A small class-conditioned image diffusion model, trained from scratch.
Model: 4.63M parameters, 64-pixel images, arch unet, norm groupnorm, activation elu, widths [96, 96, 192].
Rows from block 9, named by matrix and row number. Rows with one number belong to one channel. Each number is 128 + 32 x the weight over its row's rms, rounded and kept within 0 to 255. All counts start at 0. Numbers have three digits each. After the name is the row's rms in percent of the matrix's.
# convs0: first 3x3 conv (model.mid.2.convs.0.weight, 192x192x3x3), inputs 54-59, a 3x3 kernel for each
# convs1: second 3x3 conv (model.mid.2.convs.1.weight, 192x192x3x3, transposed), outputs 54-59, a 3x3 kernel for each
convs0.126 106:113128128076094059118150068128104200128138058107111113214175137105062054128108128128128144096128064149142128040128132128121057094117142128128144147128132128161082
convs1.126 100:159128133128128101098128144137128104163128184076128146192125078137128136134092128140100172167128188073128180128160128234145111170090091189108173096128169089128098
convs0.127 100:115128088128128127154100128106154128128131111128095128124128079166130152128152171150119128128161160171128128095216130109128137156138131099120060120123156128128128
convs1.127 094:142119166175128074128128159128122180158157128128162105075128126096156128115128128099143128113139057128132128119073112140124128128128187168148104124160113200105132
convs0.128 080:128104128128141110128128158128128079085134128076109155116088128128092142185128128062128060178144109128159128128131123091125128106128095084122128140128126131128123
convs1.128 084:139166129165128128128206128128116182128138128128188161137128173128083114111150128179132105128024128137128124128128128077161128142091091160128128128112181078089207
convs0.129 103:125162127128176135137128182149128052131174128102099105198160168209144109128154128082135175128113102128068128153080128057146119140210128225171043107146139131116112
convs1.129 091:121124034073108115170176107095128128128090115147128118128123128130128121081128108157061128128128145062128196128128085113105128161175000128079209128136128159113095
convs0.130 085:055163132175128113156128139128137130086165128118124121128128097115064087128128112153164144128032128128128128128103038175099167105128106184128171076114154084112168
convs1.130 085:128174089195105089129077108056178128114128128128091220164173176126128128166163206128130117159128128128128150128168176128150124104193128113128126128183081070128072
convs0.131 071:128121165119157135115099058128149106146088128074129086190098128076106118097115128161137178128171128128128099143051144104105128136117128214132110175128123130143105
convs1.131 075:155128106150152140128118109094128127149128150072091202173128090128128128157148170128128117043128128128173069092111128155104186131087124129160128122145128153119128
convs0.132 080:150124128128149146128129113106133128072128141113144128152143100095052071169089100128136218118136085182081128089082128128128099128146116117052168128128180132154128
convs1.132 083:098109168128120157128122128128058134084104122169137101156147119125203141176128147133146072223145128082189128080098069140128128128128128117154093122071186128210117
convs0.133 117:137146133208054130128133112128160120120052074118096132128160187040144128142194128185067170106207101122251105128079070129138128120121128160117168144130128101128157
convs1.133 104:128123120154211094139094101142052128128128164152171117128067146128128102136128128174090128128130130142119099128092125116105148128183118091085133200187128127041158
convs0.134 081:128058178111128141171136052127128178128138144103070131096121128106118119112101128128060128136128128128038128066097128145123128133128128112139214140193128090088095
convs1.134 085:093135172128130190068128110165186128128128127128108057167126128140187113107180128128128128191137128104159128128151128152128132153170143159151128132026128201128128
convs0.135 091:136158123106128118128110128128175071093143102076087036080128128128062090105128128149128115128128044160098132128128070128128242128208124128129191148112142128087072
convs1.135 089:128097086175175080128095094148128174128106113151099155128128128138138126128050176079122128148113198134241128102108084128131157128128098137128128135194130128120114
convs0.136 089:140128128073060107128149150128128115105128154179182136050120128128143168150035133128104109111184071128064128128061089199128129146137135128177179128172128128128084
convs1.136 086:128128175128149128165128128123128098128204089128128141110085128017068166200129116149128128172102109169165125132156128127144128147128128128128085207128128115073128
convs0.137 096:100128128128128103189088128163128177123130133128151128057191079239108128172134181099093154002141093126114104128054170128162235109175126046085050127128147149128128
convs1.137 091:128131054116128187104128120167128131075062128120125128079188128000120128077128148184092119138128141132134183100128151066105128130142108171166153182146092121089150
convs0.138 116:122135136098152127121115081112133106118070121128116128079178128099128179128063178061117220142106111128135084069072232153181128130129128113161133137105131077133128
convs1.138 102:142222128117128128088128143125080129128138182128115077140070099128141132129193077147128139156154057128128128126095105173063128128129128094128088146128154128185145
convs0.139 104:139153191162126110015141139128125179171141138134107128160128157073178229145023109128101226047128076174128098128128255109100023129096118135128128154128064148128128
convs1.139 103:128128188128154155116155137176128139147106134090139128137150153081136129132128128155184128127128180125101128128143070128111124079173128128128119128174128156115167
convs0.140 087:175141128128102156114177146150104089119128073194143093128128148081097128129128133167092129123128139128222106128126201128139173107149128220179128128128128136128128
convs1.140 086:101086201088153121128074105128117171139118128128128104122081128146114131133128115138066108051128169128061081083140130133212128128160128166136128140160128172128128
convs0.141 103:128133201139043135154128127142119130091117128096182077128100162094163128101128128128133120097128255134191094145128144072079255099128093104073122185076094128146204
convs1.141 100:128128121128196128109128122169084117072128128128137125176133172113110082125146186115166109060128166044176099176119079079151164128213084081190131221176128223063107
convs0.142 088:128128166147128148128153128125099128135112123128128117202167175128111092075128142082087169128069098056131128089134154172128128128128128141118128149128128128138128
convs1.142 093:128128128135185128128188067213128087091110136084073128128121192136127128107128114128128211128166125128128128112128128124128060128128202140144136127101128148139128
convs0.143 088:150128128128162116128128136185205214153122128160128096128143035188100103128157102127052105080084124141231067128116128123098143152128128135104128128082128125148173
convs1.143 088:136128128182111165177128093128056127108150138086122031149152113118131091128131128128083113104168150116128124121146161128128128128168130165114108128128128085103098
convs0.144 106:096125128128049191113161110090098108105122055128148128099116183098128128128121128129190178103128178061147069190110210128128064097163128175073128128128168128102156
convs1.144 092:113104128135124128127163165131135151176128128128128066103138128143128128128128128163128153130128159100087141128121115105128128128128128133128109128128146128133065
convs0.145 117:040130136116093122090213135127128128128097100079107114172128076187137128128126128163128128128128193128128134140078128062164062132128132138101169146128128149125161
convs1.145 101:141128159172105128145126128075164121128171069120162144128137160067165138128124163128124128128207128131116128128177118173117050145128128163142098128129161145089069
convs0.146 080:210112128128084128074158130100128128128128158128121201128128196128122128121148128128098126128128089128128104119128148128093145181128128142127128100198139128126128
convs1.146 083:128117212079142127149128092053128108111128128155151210128168154139151143095048058073085128115099128174103128059130105128134136104124075128161125132128162128133132
convs0.147 084:128144128128141128128085128140128098110128128128191128114128128163193176128105128137120128128172139061126090182139128084232081128140078116128160157064121192118128
convs1.147 084:105128149128128128128128090081128144120128190149101128169091128128153048128105123153107128150088143162116160128106115128128133128138140134128128128189169138175128
convs0.148 087:128128124187102168142146059128184135130128120079128128091128139121128088128136124128128128160128128128135113085129088143128120128128116147133139086135128138085151
convs1.148 086:111128107113128112160128128143128129087078128170070180140128128119078117136115185169153175146137036105108128176128138064143101140133176128131128128172125128128135
convs0.149 089:128128071128064130059128133061128128128142118120153128126128054057189144128128125144128171096128144099128173221200128178201114093115128081097106096128128152158112
convs1.149 086:128097219239169125128106062128126136128182104115124168158081092122141128116151128131173128145120133128185061102162150125115060124203128128059128128129105164128128
convs0.150 083:128130128114113158128253128128073128185156128146093156149145128128167120128126125206128128128128149131194093128088157103128000110121192160128131128128212097095066
convs1.150 079:137128128108121057128099221128109142134113144128128144167144128127110128182081118220097128143128128128137112136128128188128096128128101117128149038145128133128077
convs0.151 094:151199128106144102150170117122144128128111031117128128156143091118111109139157131128213130128128169097087128128255102128125065094139118128100128157125128174155148
convs1.151 084:076146147130127095092139149080156128080142153158155114152146128085112144128128128128135128122128128186128149128136104116097016098075162133148128113147128128125102
convs0.152 103:117151050128158089191132167110092128110155128128128172126128128156123128076128083083132148105131140105160130110185132128160161119189128125116158128143081128128113
convs1.152 089:139127128187128126128120128128101128128097128223128138128177152100143075145132239128110166128177129128128215161139128093128152101068195128183123099130128143106128
convs0.153 086:066128150128128123127180125140076168164140187128128133136128186131128057130128128110128082094114135148094188145128022176232128128098128103131160171185128118128128
convs1.153 079:071142115081128088123128076090124128079042128128255138119173080123103107124128109076173111184174190128115128099120087122138148128117094128102148120149127128128192
convs0.154 093:138128124128094128128117155115137136128128129129107127128089184128128078093194128154056147173064179128128128128125128128128147072164174116136115120128137128082154
convs1.154 090:117128130175128121105152128106110128102128160128197068194111128191094107156098170128083104229156128111141093128119128148140128128087128107128119147068128146117128
convs0.155 094:100188070172112128109128131173108128137149165128128147171140124065128128128128115135189091093107189151141106128128005117064230119139149128157128159128128128139122
convs1.155 089:143090128124094087128108146135163128169105090128068121128190210105061116070203092161115128040113170128085152128165105128162128229128128135150177128120094128128143
convs0.156 147:172128116125113161128068095113128109128128178146128085076113127128143128129103128136151149147124128081155105132086113109186128137097128129128116106128128093136133
convs1.156 181:128170149081104084119128172190160031128148096149128128124070118181142128078128089128118120202151137106112128117128149067143136169102120128224128057102133108189170
convs0.157 081:103128124083128128170088128128174128128128128064128128155178149128129056140128166095128128112100124170121205173120128067128127131137226171128166137108132119087149
convs1.157 082:128188001145128080128128128025182169188128185138087241133128232110162128134128166128143128128096125225116128128122128082115128128081128128128128176179142130128113
convs0.158 094:104000131128126078103104124097128128179120126161172128128128172187128128100135091118051104124159149065128190113068096079195109138128128072127097200195185095128130
convs1.158 089:117157185128163128095075094181058076128128092128128128128077149159128128149163162123128163173128145138128128177124129128128224139068079098110128164107118117102128
convs0.159 087:214128094128178056130128128111162128190120172128118128175074093128128141075178044149159130119123114080195096085126073128107161218128057122128153102079128128171128
convs1.159 088:128156147128110123139128111210126128153192159128105126128145103115111140211123128234128144128128128111128128115126080106128077134128138128090124165128120072136086
convs0.160 092:153128045171128200107038117105165101128128132112128060155089128112128151158096128110133120128081128179069140158134129128118142083128137122157128117128159150130130
convs1.160 091:138177112128128031181128109171156147128128155128107128128128128150138152128168073121120113095136055128107161123143128077136112100128167106100128069128128128190089
convs0.161 093:089128113125131107132210135128153159136128108124128128181069178128128128139130105138128081113128128047183042111132141120117033096135128128168107146155065158128146
convs1.161 093:142109128118128157089151128128128128104128128123150173123083116132194128142186128100116162115187128090128099185101161093128135184178153128169135128128128152116162
convs0.162 145:118104157128137169158111142112128128109128072128128137198128102127139106101128144128112128128128171066125169108128152164153100131100128128135128103128150096115171
convs1.162 135:197155128066043123131128172115147128128128138085128143120137065220129118128060155128128169105128166064131129128144110128087128128123128114128128128142166082128150
convs0.163 072:128155110094128128132157071128128128162134087107118113111175128204138157128096128170155128128063128083048145128092189128104128117128182128128198144227193128142106
convs1.163 072:092128166128128122130149128128128128128083111128128128173128098128092153134128086057208127128146128109128203058152125128096147157128128128128065128078128091119128
convs0.164 084:169132093105128128148128128128128154204128080133150076204154071128086128128128128172138153128128128128093144108109083128128128128070133114090128216128064076128075
convs1.164 086:128205128141097146102142151152033128138131136137128198095108085128136118108078128128128163155124161120066076076156180092131128154136116165128128151174128167128043
convs0.165 151:128090128136121073170194040133137128206128084126128058128142128128085174158128080132114102116106148125062130113097129117128116115168128128128106153170131165128138
convs1.165 156:177087128128128128128151128128155150128122024157123126122102128120128086170178140132128128101152197130130075077128181165165175021147115109131128115177128128170128
convs0.166 086:128128162155128078099116036128078128128150128128126146128098128078143128098128174104128094037128128175128128103123149128128202085120140236121128108178121052128128
convs1.166 084:097128186149128083130159147145138106216124207155128158128128099120144128144112136143145083128128173128104128161163200146112072089169128177184075117091128106058128
convs0.167 098:128128145141132128126148103107128128145133140104128144084128065166141095081149158105063153128140113092156152095128080128128128113142128201128162128063128128075090
convs1.167 102:128117105222128218072128093152102154114128100128128128128163111109130137236090087090092128116071160107156097052128128189138128119126094128179087089106135126130128
convs0.168 092:154153148128099112128051122128194106102128184080096162128128128031164132151128081188121169120114102091196083179094109128195016098085143128128154101126189034153157
convs1.168 091:128128125134128077128079128178131179128174202143116118039128128128128128128170100141118161154128093128178065128115119161128155160177128116128199128130051125128158
convs0.169 095:098165140128129128134136142112148122134128125147110132128221138067084074110156128100158128135152128136091128156167103128072128128138126121128171131193132133077128
convs1.169 099:128133076128138150128124128095128138102083129148145128130106129133128083128083168128128128128094126112096128149128113103168143134084207148106161157142090123120100
convs0.170 125:128084149138128177128138115198094133148114164098089128128110173105131128128128128128128137108165164182151029151170137142117126050161128140168094164128098128140112
convs1.170 127:171057060149128128129143128128068128087132128159097167117126128142139128164086115185128160059156192162214128128128168128188129151090167091067144136143116144154128
convs0.171 081:128062128128122160111107151141157131128093128128128128124128152128114120151155105079160092153128128175158060071137117128128215088213169151139080151132144101128180
convs1.171 086:139090128128128082056109132086128103112184114128192128171128028212128128105106122128123048128128149154134174097076113111128128055112119114128128128128166128129122
convs0.172 098:166104210128156128128118090128111114128128128123096128079217041089128117128128128128104108125131104043182128183128128128074115128128128137115147128143077140128128
convs1.172 099:159168128139107128071085142128102128126128153175093119035093130148128133183141128128092160119101125116105178160128186128122079128190143128126128102129242170128197
convs0.173 126:114128106084086085148128140128123134126128129130128158143108111160128128152109105183128147087210193100097079090101166114142088089116129176158102128200128173138122
convs1.173 116:111164128123164119128161128103104185173159148128124128192179051081143144115128136161152128128064139128123032148128122167128128106140097134121150128053128144151124
convs0.174 082:128163074109140128169128121215179179147128128124143145112128131139151146131191128094097115122128128128175135138128128178128216128114128117139074074235128110101102
convs1.174 088:138169128064128099065100128090128098088128128108085105090128100091082086131128072167046128141128119163128128191142128090115122128166093128124153096081128172119120
convs0.175 135:119102144081161171159128171128178134132152155117122079128138128097128180128073107181091099158128122127088127130124128128098177152142128075123167100204081128128154
convs1.175 103:066095120166109199128127128147128092128107172128117096128170101147102125169133130189133100128119161096128106170169059077142143119113128128101082128150128128142139
convs0.176 088:128128153128134174059109118143128128138128128128176095128128124184094119175114172060138139179194131085142147128164128103128086160128166175091113105153129200155156
convs1.176 090:099139135175096153138081100161105141089081150128128143136223128154128128128121145078128128128141121165055166129174106128163112128114151112128128080128150123128097
convs0.177 162:130167107115149128128128128077144128166128123072098143128093127152125128151128128082176135151108135129103142096152145133089125128103128204147143128175162128061085
convs1.177 175:105130159067151145128164129099116195128089071158141140121137118077072235141109109139122128128097128128114128091153094128125133128164128128121102128125128179072106
convs0.178 074:128128096134112098128128128163128098128128142128128106147098090154128128157080127066140204128119112182070183136137061128119210128128128193128178129079094128128128
convs1.178 081:122129160128103053114128129128161128200170128128128085128146151128105127128128128133128084128096128128173119142128202128034091112155136128118128116131128045177136
convs0.179 096:165128078077176128150128151118148050122128117144128110123128128215021159113128114078148127119128080128128255128100128128113117128128129128148132128155133210128128
convs1.179 095:119184064086109173130128128128109092169118150107110091149128128128128035128131108105087074128195128102099145196128115128128128128107128128119111128160128147128112