From a checkpoint of a small class-conditioned image diffusion model.
Model: 4.63M parameters, 64-pixel images, arch unet, norm groupnorm, activation elu, widths [96, 96, 192].
Training: soap at rate 0.0014, 13200 steps.
Data: 42238 training examples, 40.0 epochs.
Rows from block 13, named by matrix and row number. Rows with one number belong to one attention dimension. Each number is 128 + 24 x the weight over its row's rms, rounded and kept within 0 to 255. All counts start at 0. Numbers have three digits each.
# v: attention value (model.decb.0.3.attn.v.weight, 96x96), inputs 32-63
# proj: attention output (model.decb.0.3.attn.proj.weight, 96x96, transposed), outputs 32-63
v.0:140150088101128151157146118153131177128128128107124151099078128159120095116169072128128163113104
v.1:137148136115128128128126105109128121128116167159128160128101076132160144114128149128128128128132
v.2:154141128128101128128110126168126097159128112155128093128171138128144128228128128158128100128103
v.3:128128128144128144126128141172128128094156128133128112128144140121184128164111128154128189184128
v.4:128128128144095128126128128083188128194128128128126128140142094128126128117109133156128128146128
v.5:116101117157131115128128138128128128069151115166105151139103153128128121128105112128125159120136
v.6:128130097094100154110172128128131128161146156168093103094058105156133166096128128118157128125128
v.7:128157127132090207123088108124144147137193119150128090125128122175143117159168114136169128144090
v.8:136157168128128128128074128181153134131135136097128060086152171128092179160122203156136170174128
v.9:128127128128207111130145112128128128102140145089154113086119128128143127092108125111112108128097
v.10:082146128131121087128128112157118127164107126128130121128130103186128128128122159150115161131154
v.11:100125163154163143103137128143073098133107092116095135152159125106148149147169147109128073132142
v.12:178128110128128146147082087128161128153128133161098108116121126113082201168130175128127102186128
v.13:134128142128128131125121128128154109127153103122128048128099168080128128128115087165171107128125
v.14:094128145128100128159137128108074168128128128163124158153124155128155164164128158128128111128192
v.15:085128118106084095141073142090110094121128128125123101154104102124107128128101140128101101126159
v.16:138126113128127142114139133128128114128128106128229102082138077121133137116141094103112091128128
v.17:156128128128138114134122129185171104128128134119138096175156100128156099128131145158118135126130
v.18:126128128146099140051145142119107174172132128098143128159128172122133148145144122144161118139102
v.19:150128128099166119092169128128128158061128141099128128087083141159128128128128097127094076148129
v.20:186124121147148128144128127120128204144152128087142179128098145143116160128128128175131195128128
v.21:061128158128138170121102128164115120097153138128128121128167128128142128164128118128128128125104
v.22:128129134147164148092128117159128127118105147148128081111140128129102173121177136127128099127152
v.23:169128130132136128125142128128138134133065095101128128128139143128130095126150107128088128111124
v.24:166085128122171110128196128134137128157091128128169117128128135131100128128128104128124128126128
v.25:132128128142128121147128107127084128128154117127178163160096140096098156112115100128141128109147
v.26:113128125149128114167120137144128103141102136113175088154128115128128099154162128128119108092132
v.27:083128102128123125140175105128109142122104128128128099128128128128156128152133166084128061128128
v.28:128128145151128113128107128128098160155069132096166128128128135102115114140170148128128128144128
v.29:172142146148150128128085111133127118094139121128154157088128082165100128132089128151116137164112
v.30:120154151128126167117142141128128131099128093128128103118053122144145143152128129092097092169128
v.31:128142134094128141128128138104117133091107128122128091126163113136123069128181128138135099128128
v.32:098128182128120106122128121141103095154128131093093128128146147114121125107197195128128128155127
v.33:146135190103128124128130114140093158128098115128190093128128081128125128135152100128140109140128
v.34:137081128128082113128128146071093128161161128157169128128109130080091100147124159142179147127108
v.35:128128118083133092128162138086203128112110196091138149147101169152125128092128128060110141113168
v.36:176128128128128147128094160111157140128098128090171128116130172113101128128192089146128120116119
v.37:128128092077115128108108109088086174164128150128090114139162128151143128112117157097093153128124
v.38:165137096128164199147128149097134140143128129122127128086137140133128112130128132128128175143120
v.39:174128120127200080112136110159149147123127156128128092108128106128162089122094145137201141133095
v.40:113128101141128128113150165133118120159054131129155128128132134122128108128075128082091128136160
v.41:128102136134122084118128128149128109112133133128101113105122128082087105128112134124165135135128
v.42:109128111208128142110128128144147124054128123128135117128128152163166128172108101128169135147088
v.43:149142167134135120099182152156128123128101142138128111181128166093153170128099128122096114151128
v.44:128128155119121168130176142157075128128100131128159140136156119125128122155145087128139128123128
v.45:083117162128128199178148103109161127157128128131097111128134159117128062128113128152117159128090
v.46:098108135100151158159130099149121128128174109123062128164117119142138145125135127128136128111081
v.47:135133129133105149128158113128195128128137128128138141107091117149106135128116128089157123106102
v.48:152131124141122121079181113140157105155128137131093148128101110128080112143135107101125111095114
v.49:159151116096172178126139112128146127132070128083130148154139111128148128118094161103083118115107
v.50:128128128129128128143055138128145159178128149138164140128128121155159059167151130140124132167084
v.51:117102128128128096109128137141107112145139125128137107128101165179128114115139128121113108113168
v.52:138122084156128101118130153132158128167146101057110128128082098135117142118096105150105127128110
v.53:127128128128117170147091128108157128115128108087173093111133103154135143128174126079128115164144
v.54:128107128128096128115171128128121162114103128102128143164090105128146128152093123147140146162112
v.55:131128128114114112144155130125102128063131137169128131087079128128128098151133135097128108128168
v.56:117129101093140134066146128173090165155125138162080126139113128149128141103090128102138128123102
v.57:127142193132128165144087128093128147167096128081152128095128122091132155156105128113128128165101
v.58:102128128124128156132100130117089068093138116133128103159099155099149104128139128128171133151154
v.59:135123128128123172112163128062128148128143134128105128150111128132134133128115095122125115128087
v.60:134135125099211128103151128107128152121092159125092164142127174139128136110150141128112128118152
v.61:091128109160138127106119136153111128103093165116117128107109086154114159080150128138128128127128
v.62:142128093160156082108152128160154128102120137128128128091128116128128131124198075140125128104140
v.63:096146146074128100156088128132128142109147105149147126128099157156106134137124128146128166146128
v.64:128139117128139128123145128128151136121128128128134128128088120175071130040090072147102138128128
v.65:105111101109128145096113182128117132128128128113095141100101137181200128149131174128109128174128
v.66:128072128110110128128163173097102128135130128094128125173128128128078074125128088128128132120085
v.67:120128093092109165104119128111063128141128128127162078128098096128128134092128128118132120176153
v.68:128128128174108128131126128135084128155128112128115106063085090128128177110170128124139140142139
v.69:150088097059110097081128154128122133120125128130128140206128128084181168154094095108128128123165
v.70:088121128155079129128128124128128100128077128128112128178162128051128124113106185162061128096190
v.71:136052154081106140145128072134122128140160128128097128128133115128128128191096159128157128122143
v.72:124104185128128128076149131128180184130159177176112128128091141128114091128128159165128171128128
v.73:137128107128100128105143139128128128140124110114128128089102100152128161068151132172157097050128
v.74:128128148157171181128128114126082180128174128130136102128128128159128128128128128141140128128148
v.75:128152128101078152129128128174128143102097128097064128078128138128156128165128158066137086151115
v.76:101079108095096150094128108132128128128128137128120128184128128128128046151128128086128128142128
v.77:128128070128096095132084115139128123139146138156128128196128074160114128143128053128128128128057
v.78:128122172128127075128128123110151153128128128075128128128128128129115128195135128128148139115128
v.79:145106131101128128134128128154099172128128146090132128129113106189176139128162074128128111128094
v.80:148140154146128128128126192128128165116128128128143128162128130128128178125121150159128128128128
v.81:104153184128168120117128114145195109128157146159148129122162121115128166101134105106128164090092
v.82:122128093128061128124120166118128106184128128095132176142079105181128157149133132152113128100128
v.83:121110127138105085147128189088096158199169073128128086128128132075128128128156120139128176128090
v.84:149128126128128128140110128128128148128116127128128128128142114128142128174080128063128105172128
v.85:128128109127117134140128089135098162163108128100108052128128128145128142129128128151179128143167
v.86:128117142134171128096136128114128142128073128107121201128128128179145128162149126095143123128128
v.87:168118159128141128123124105152134149128128134083128111128128130141105128110118147073134128061105
v.88:128128128128111116174045170132168098096128128128136128092128128139128133134106138104091128151082
v.89:128128058128128128127128142136133128128108128170128128074128118199053128070128128055171055119118
v.90:166061128109116128128130165125135156128128093069137128120128128130128128173128128128093170118164
v.91:153082128120128119100167132128128160124128096162120128174100128136122147128142128076128128106128
v.92:128147128128160128128128107150144151128128128058147108093131128130137077090128078121156179129088
v.93:126102068128055124128128145128128134106128128087145095128056128118160128128143128128128128158176
v.94:110128099128121153128128176128119162145128122085128128103123146122128128135101133158118128156128
v.95:064169128170085136128128096128085132077128091128111128139110166128128128123137128138138111135140
proj.0:101144179128166137092128131128112153122105170146128106085180109128174178126099137091128108152157
proj.1:127123156125109128149151123128128128178164094063128128177185168149086119140128172109128128128128
proj.2:087142127159128137128136172096114128095128142090134140121107113109102116071129102100112166128166
proj.3:128159179165090152128162140134207128146128123157128128128128073128062128128128128152172114128128
proj.4:128128174134129128162096104128089128111128128121118132128128198128128114194141146110105128135128
proj.5:153096144128124128128162147139128128154129106138090089128154128158128107128128128128142154146103
proj.6:086128116156185100128089142112127152128128112131129131128128128108128087184128128128128137133128
proj.7:113125128100177128128154128110128116159128132138092146090128128107128100116097134142147195155128
proj.8:103140107128144128128138128114118128087108128128081192128128077109190118130165090114128124086128
proj.9:146128128180094105128128125148150128100128128123070128128128109128138161128128126126128128141195
proj.10:128128123119119156069128138128146144092117124103122128077128105128117128120103107108128121128128
proj.11:172128128101134128138163156101187189106123141128128114099149148133129067128142128130128175128128
proj.12:067128142161125110136128128129067128128128095107116128158163128136128044128129047113128130079153
proj.13:189151160128168128113120128128104122128095150123128157128128110128120091132146145128138122128114
proj.14:117116119112128135113149116144147097140104134074122132124128128128128066084110128136130128147095
proj.15:160149140096128125111148097178140128159149136094156131147128128128128128128106128128128137154128
proj.16:115128156143153114128048079128130182134128126128099128085103128128128138151157110193128146145131
proj.17:102162141097139141128128089111099125128149093168128138060125137128111128136128112128139128120128
proj.18:128128128128169152213085139125122085128093085131101146086128145092132088140106111128128101128152
proj.19:106128128164113131160116128123128124170075128151141110128141168128128136122109151099128124108135
proj.20:081136128118128128128097128128115128112128122128097087114128128128188112087091130097123107128109
proj.21:172123094103083116137169172129156148161128128128121110080128120152128142076117119153128128128129
proj.22:160128107128133104144144147128134179128132072132128137128119128136128095111095118128155128128121
proj.23:133128132156128128126073092128117151128128128134164128081128151171115167143175099120128128128091
proj.24:100128138158110132104063121144126128067137128125128128121128148098135110128134083128128079115128
proj.25:147103131128096123128117082101128128128110128143120161128166169130128071168127177139085128141107
proj.26:164132124086154117128092128156128134128174136060090128085088111146128176106135109128128128128128
proj.27:128144117170135125128123192146138128133170116128128129111166156078064126104175118165128166154128
proj.28:135194158128136168079128122125140138110127117138128128129188128117128170122137134136128148128128
proj.29:052097131118106128134128068128166128128134105135128128146128140112122128163184128122158119086128
proj.30:150128110128128132128133128092086157150134135158128128109185128128140128094128141128173184137160
proj.31:145128137136141062142112128153128116128104141128112130128092128104146171112100167133137128101121
proj.32:163130104153153116119117113128128158111094128151197128146120144145138154153090074115140116093126
proj.33:095128079143115123100109134096142093114126138122107136128128128128096120126128164128145145143123
proj.34:128128092122154128145128146172174128101086128138101128128128122185128128122137128120097132159128
proj.35:134097063134147165122153183172094128106128128156106134128128078126121128128149130217113141111112
proj.36:093138107099104140145208115134120106114178146162100123077128111152139132128092156089105178155146
proj.37:139128151189143170124159122152180082094169130115148128127066154128095134120123105128150110128160
proj.38:075103163095078146128136160169116147128162143125144128156096152119122137157133082154109117128128
proj.39:112128122128070142129128137112108136131139128131128157157128107128109164128149128121088116167145
proj.40:154128139089124130128102094074128128104180119128084113121118128128134148118179128174128125128101
proj.41:115168112096105169128128134094128128158108128128140146160153109181172151150143136128070096128117
proj.42:128137156074132128136128128128116115222128137149161128152128128089086128107128144110101122128161
proj.43:100107097128132122151098095103126128128141157107128160101112112165102067103148181160138124149128
proj.44:083112121128148104112084120079167158123156102116076110171098171151133136096133176098128112112128
proj.45:192134064097124103127106128128106128092145146128128135104148151150128186108136151118135129120179
proj.46:128137128157112119119095103114142127128125142130211148129103139108087128144128142111128108134158
proj.47:096104133101131138135115128115071111148106128111102128128143130128128098186128128145103106140153
proj.48:128110128160128127168140124128065123078128128111160138165153128096172181116144129128089128161116
proj.49:095130137150105092113104135125104128182187124174104122117128131150129102131156128167189128109182
proj.50:128063128128150136086166128134109128108128096128113128128128139111106191119075128134139165128185
proj.51:100148104135108159125128121105163128072102172128128109128191128090128133153128148110134152131147
proj.52:130128148076131113135163128117145099093088156194121124122200128162160114128180178133128124125139
proj.53:128104121106128131088136128124086114147151128151131134106162128151145120107121128167111138087128
proj.54:139127112128161132128114148107133086128148114140128116103161154135108116101162120112140128137136
proj.55:113128112139145184129097156142183128183114128103128129128171128102128124098128103140106128102102
proj.56:143100147150106149223128127121150078128127128089159115128147148099136108167128144150128138184146
proj.57:132089122102128107128162128128128096144128128160134118153110143196126098115102130151143074110128
proj.58:148128149166105128128128128111149180195105128104128148120150125167128128144128128142128114084113
proj.59:115119122132128115128128168171136127082121149128143140109147128090171137126128143116139158160193
proj.60:119121128177047128135128128154138071141169155093150128128128092128128133123128171127155125128128
proj.61:173097154076128087160142128136128135171135166100128128137137148090128106145128127093128122128106
proj.62:138128174128117163125128109095128073128117128090128150163124157101104125140090168112099141131128
proj.63:136128128180098152128145078128126125172120162094072116127158121111143113128114128129143092128123
proj.64:184144130128128132128087154128128107111128135128141148150128128128102129085128130128128136110140
proj.65:142128146138128080142110100112115091094118130112117178126091128163105128195128128128139181128133
proj.66:069114128118128166128128128130143159128139111109117143128128090128128095128128128078146128128144
proj.67:128128118181089090128128095140119128140112126128177096166174128128103128128176128173107089091104
proj.68:140128123150128128128065164118128128128130128128152128128128128128106137134128128177149076111128
proj.69:128120124130156168105177068133141149092128184185103128117128128139118163128115097087128128182142
proj.70:143160128132128128128128154152128128144100128128128080128128132138128140128144139082128128122128
proj.71:190128126126170114142128128107128128128150128171103128083122128098102128128167079146112158164128
proj.72:128128128082128128134128147158128102128196096146108128128114128128166137125128125094151114120128
proj.73:118128152128128130111104204128111183152192098109119095156106128128108128143144128128099104128120
proj.74:125128092128124120128101172128128128142128139108128128119157128104128128139210088147097121128128
proj.75:128128140170135128128128128117113128128133168133128110162128167169120116139118201181114143128135
proj.76:112115128109128077128122115081104102128128125133143124128128121134104129128143124195128133137085
proj.77:112128121149149136128128144112184128099128095128128119128098132128128081128055158131126203085128
proj.78:128123128128155162128083128128128099128161128134163128120180128115128127145151128131180100074128
proj.79:128128120126130128094165128115158104128128134124076136159128135128111128160128128116128128168128
proj.80:128082154082128199074126157128131098129132103122128150128128128128128128080148067078091147115128
proj.81:123107128146106128128128174128128130091206136128128153122128127120126069112091128128191118154128
proj.82:182148164158147086111122137138134181130121128128116128146109088104150180114128151102128140114144
proj.83:189084128130124169128128128128128115143120108128110128128128142128128138145144128101180128128128
proj.84:141122128128128122082148047088169139128128145146139132116128110133139112145112180128122148080127
proj.85:128128113128128128128118111128128088153135128166129077128128128093123102128090170136128128076081
proj.86:179128075112128142184165146176128173161128128130131141128148102148152118112146128128069109151122
proj.87:128159049139128171143196171128148128165155128154128091096168100107105128128128141150128128096128
proj.88:156105100128128113128135067092128139102130094110109128128159128110128149132130148155173133115140
proj.89:130141125117089122114135177070096029170128128128134137128076128132124118113128159179128184118118
proj.90:153100128128155111128171089128172165128142128128158085174128128129139128151082149091167128112123
proj.91:128096079070087128121163111109128128143095138128116095115153136112128133126078128170115125116104
proj.92:133128130136149128177156132128128128142147159128140128138128104128128081143060128128128152124128
proj.93:106121126142128095112114128080128116103128174134132128185121128146128147131122128134128103102159
proj.94:128128179117127125092063113139088194122130128135128128128138128128128128111128128128128128056114
proj.95:147128128128138128135108127140132128062143201169109170082098117128164128128125147128127128137135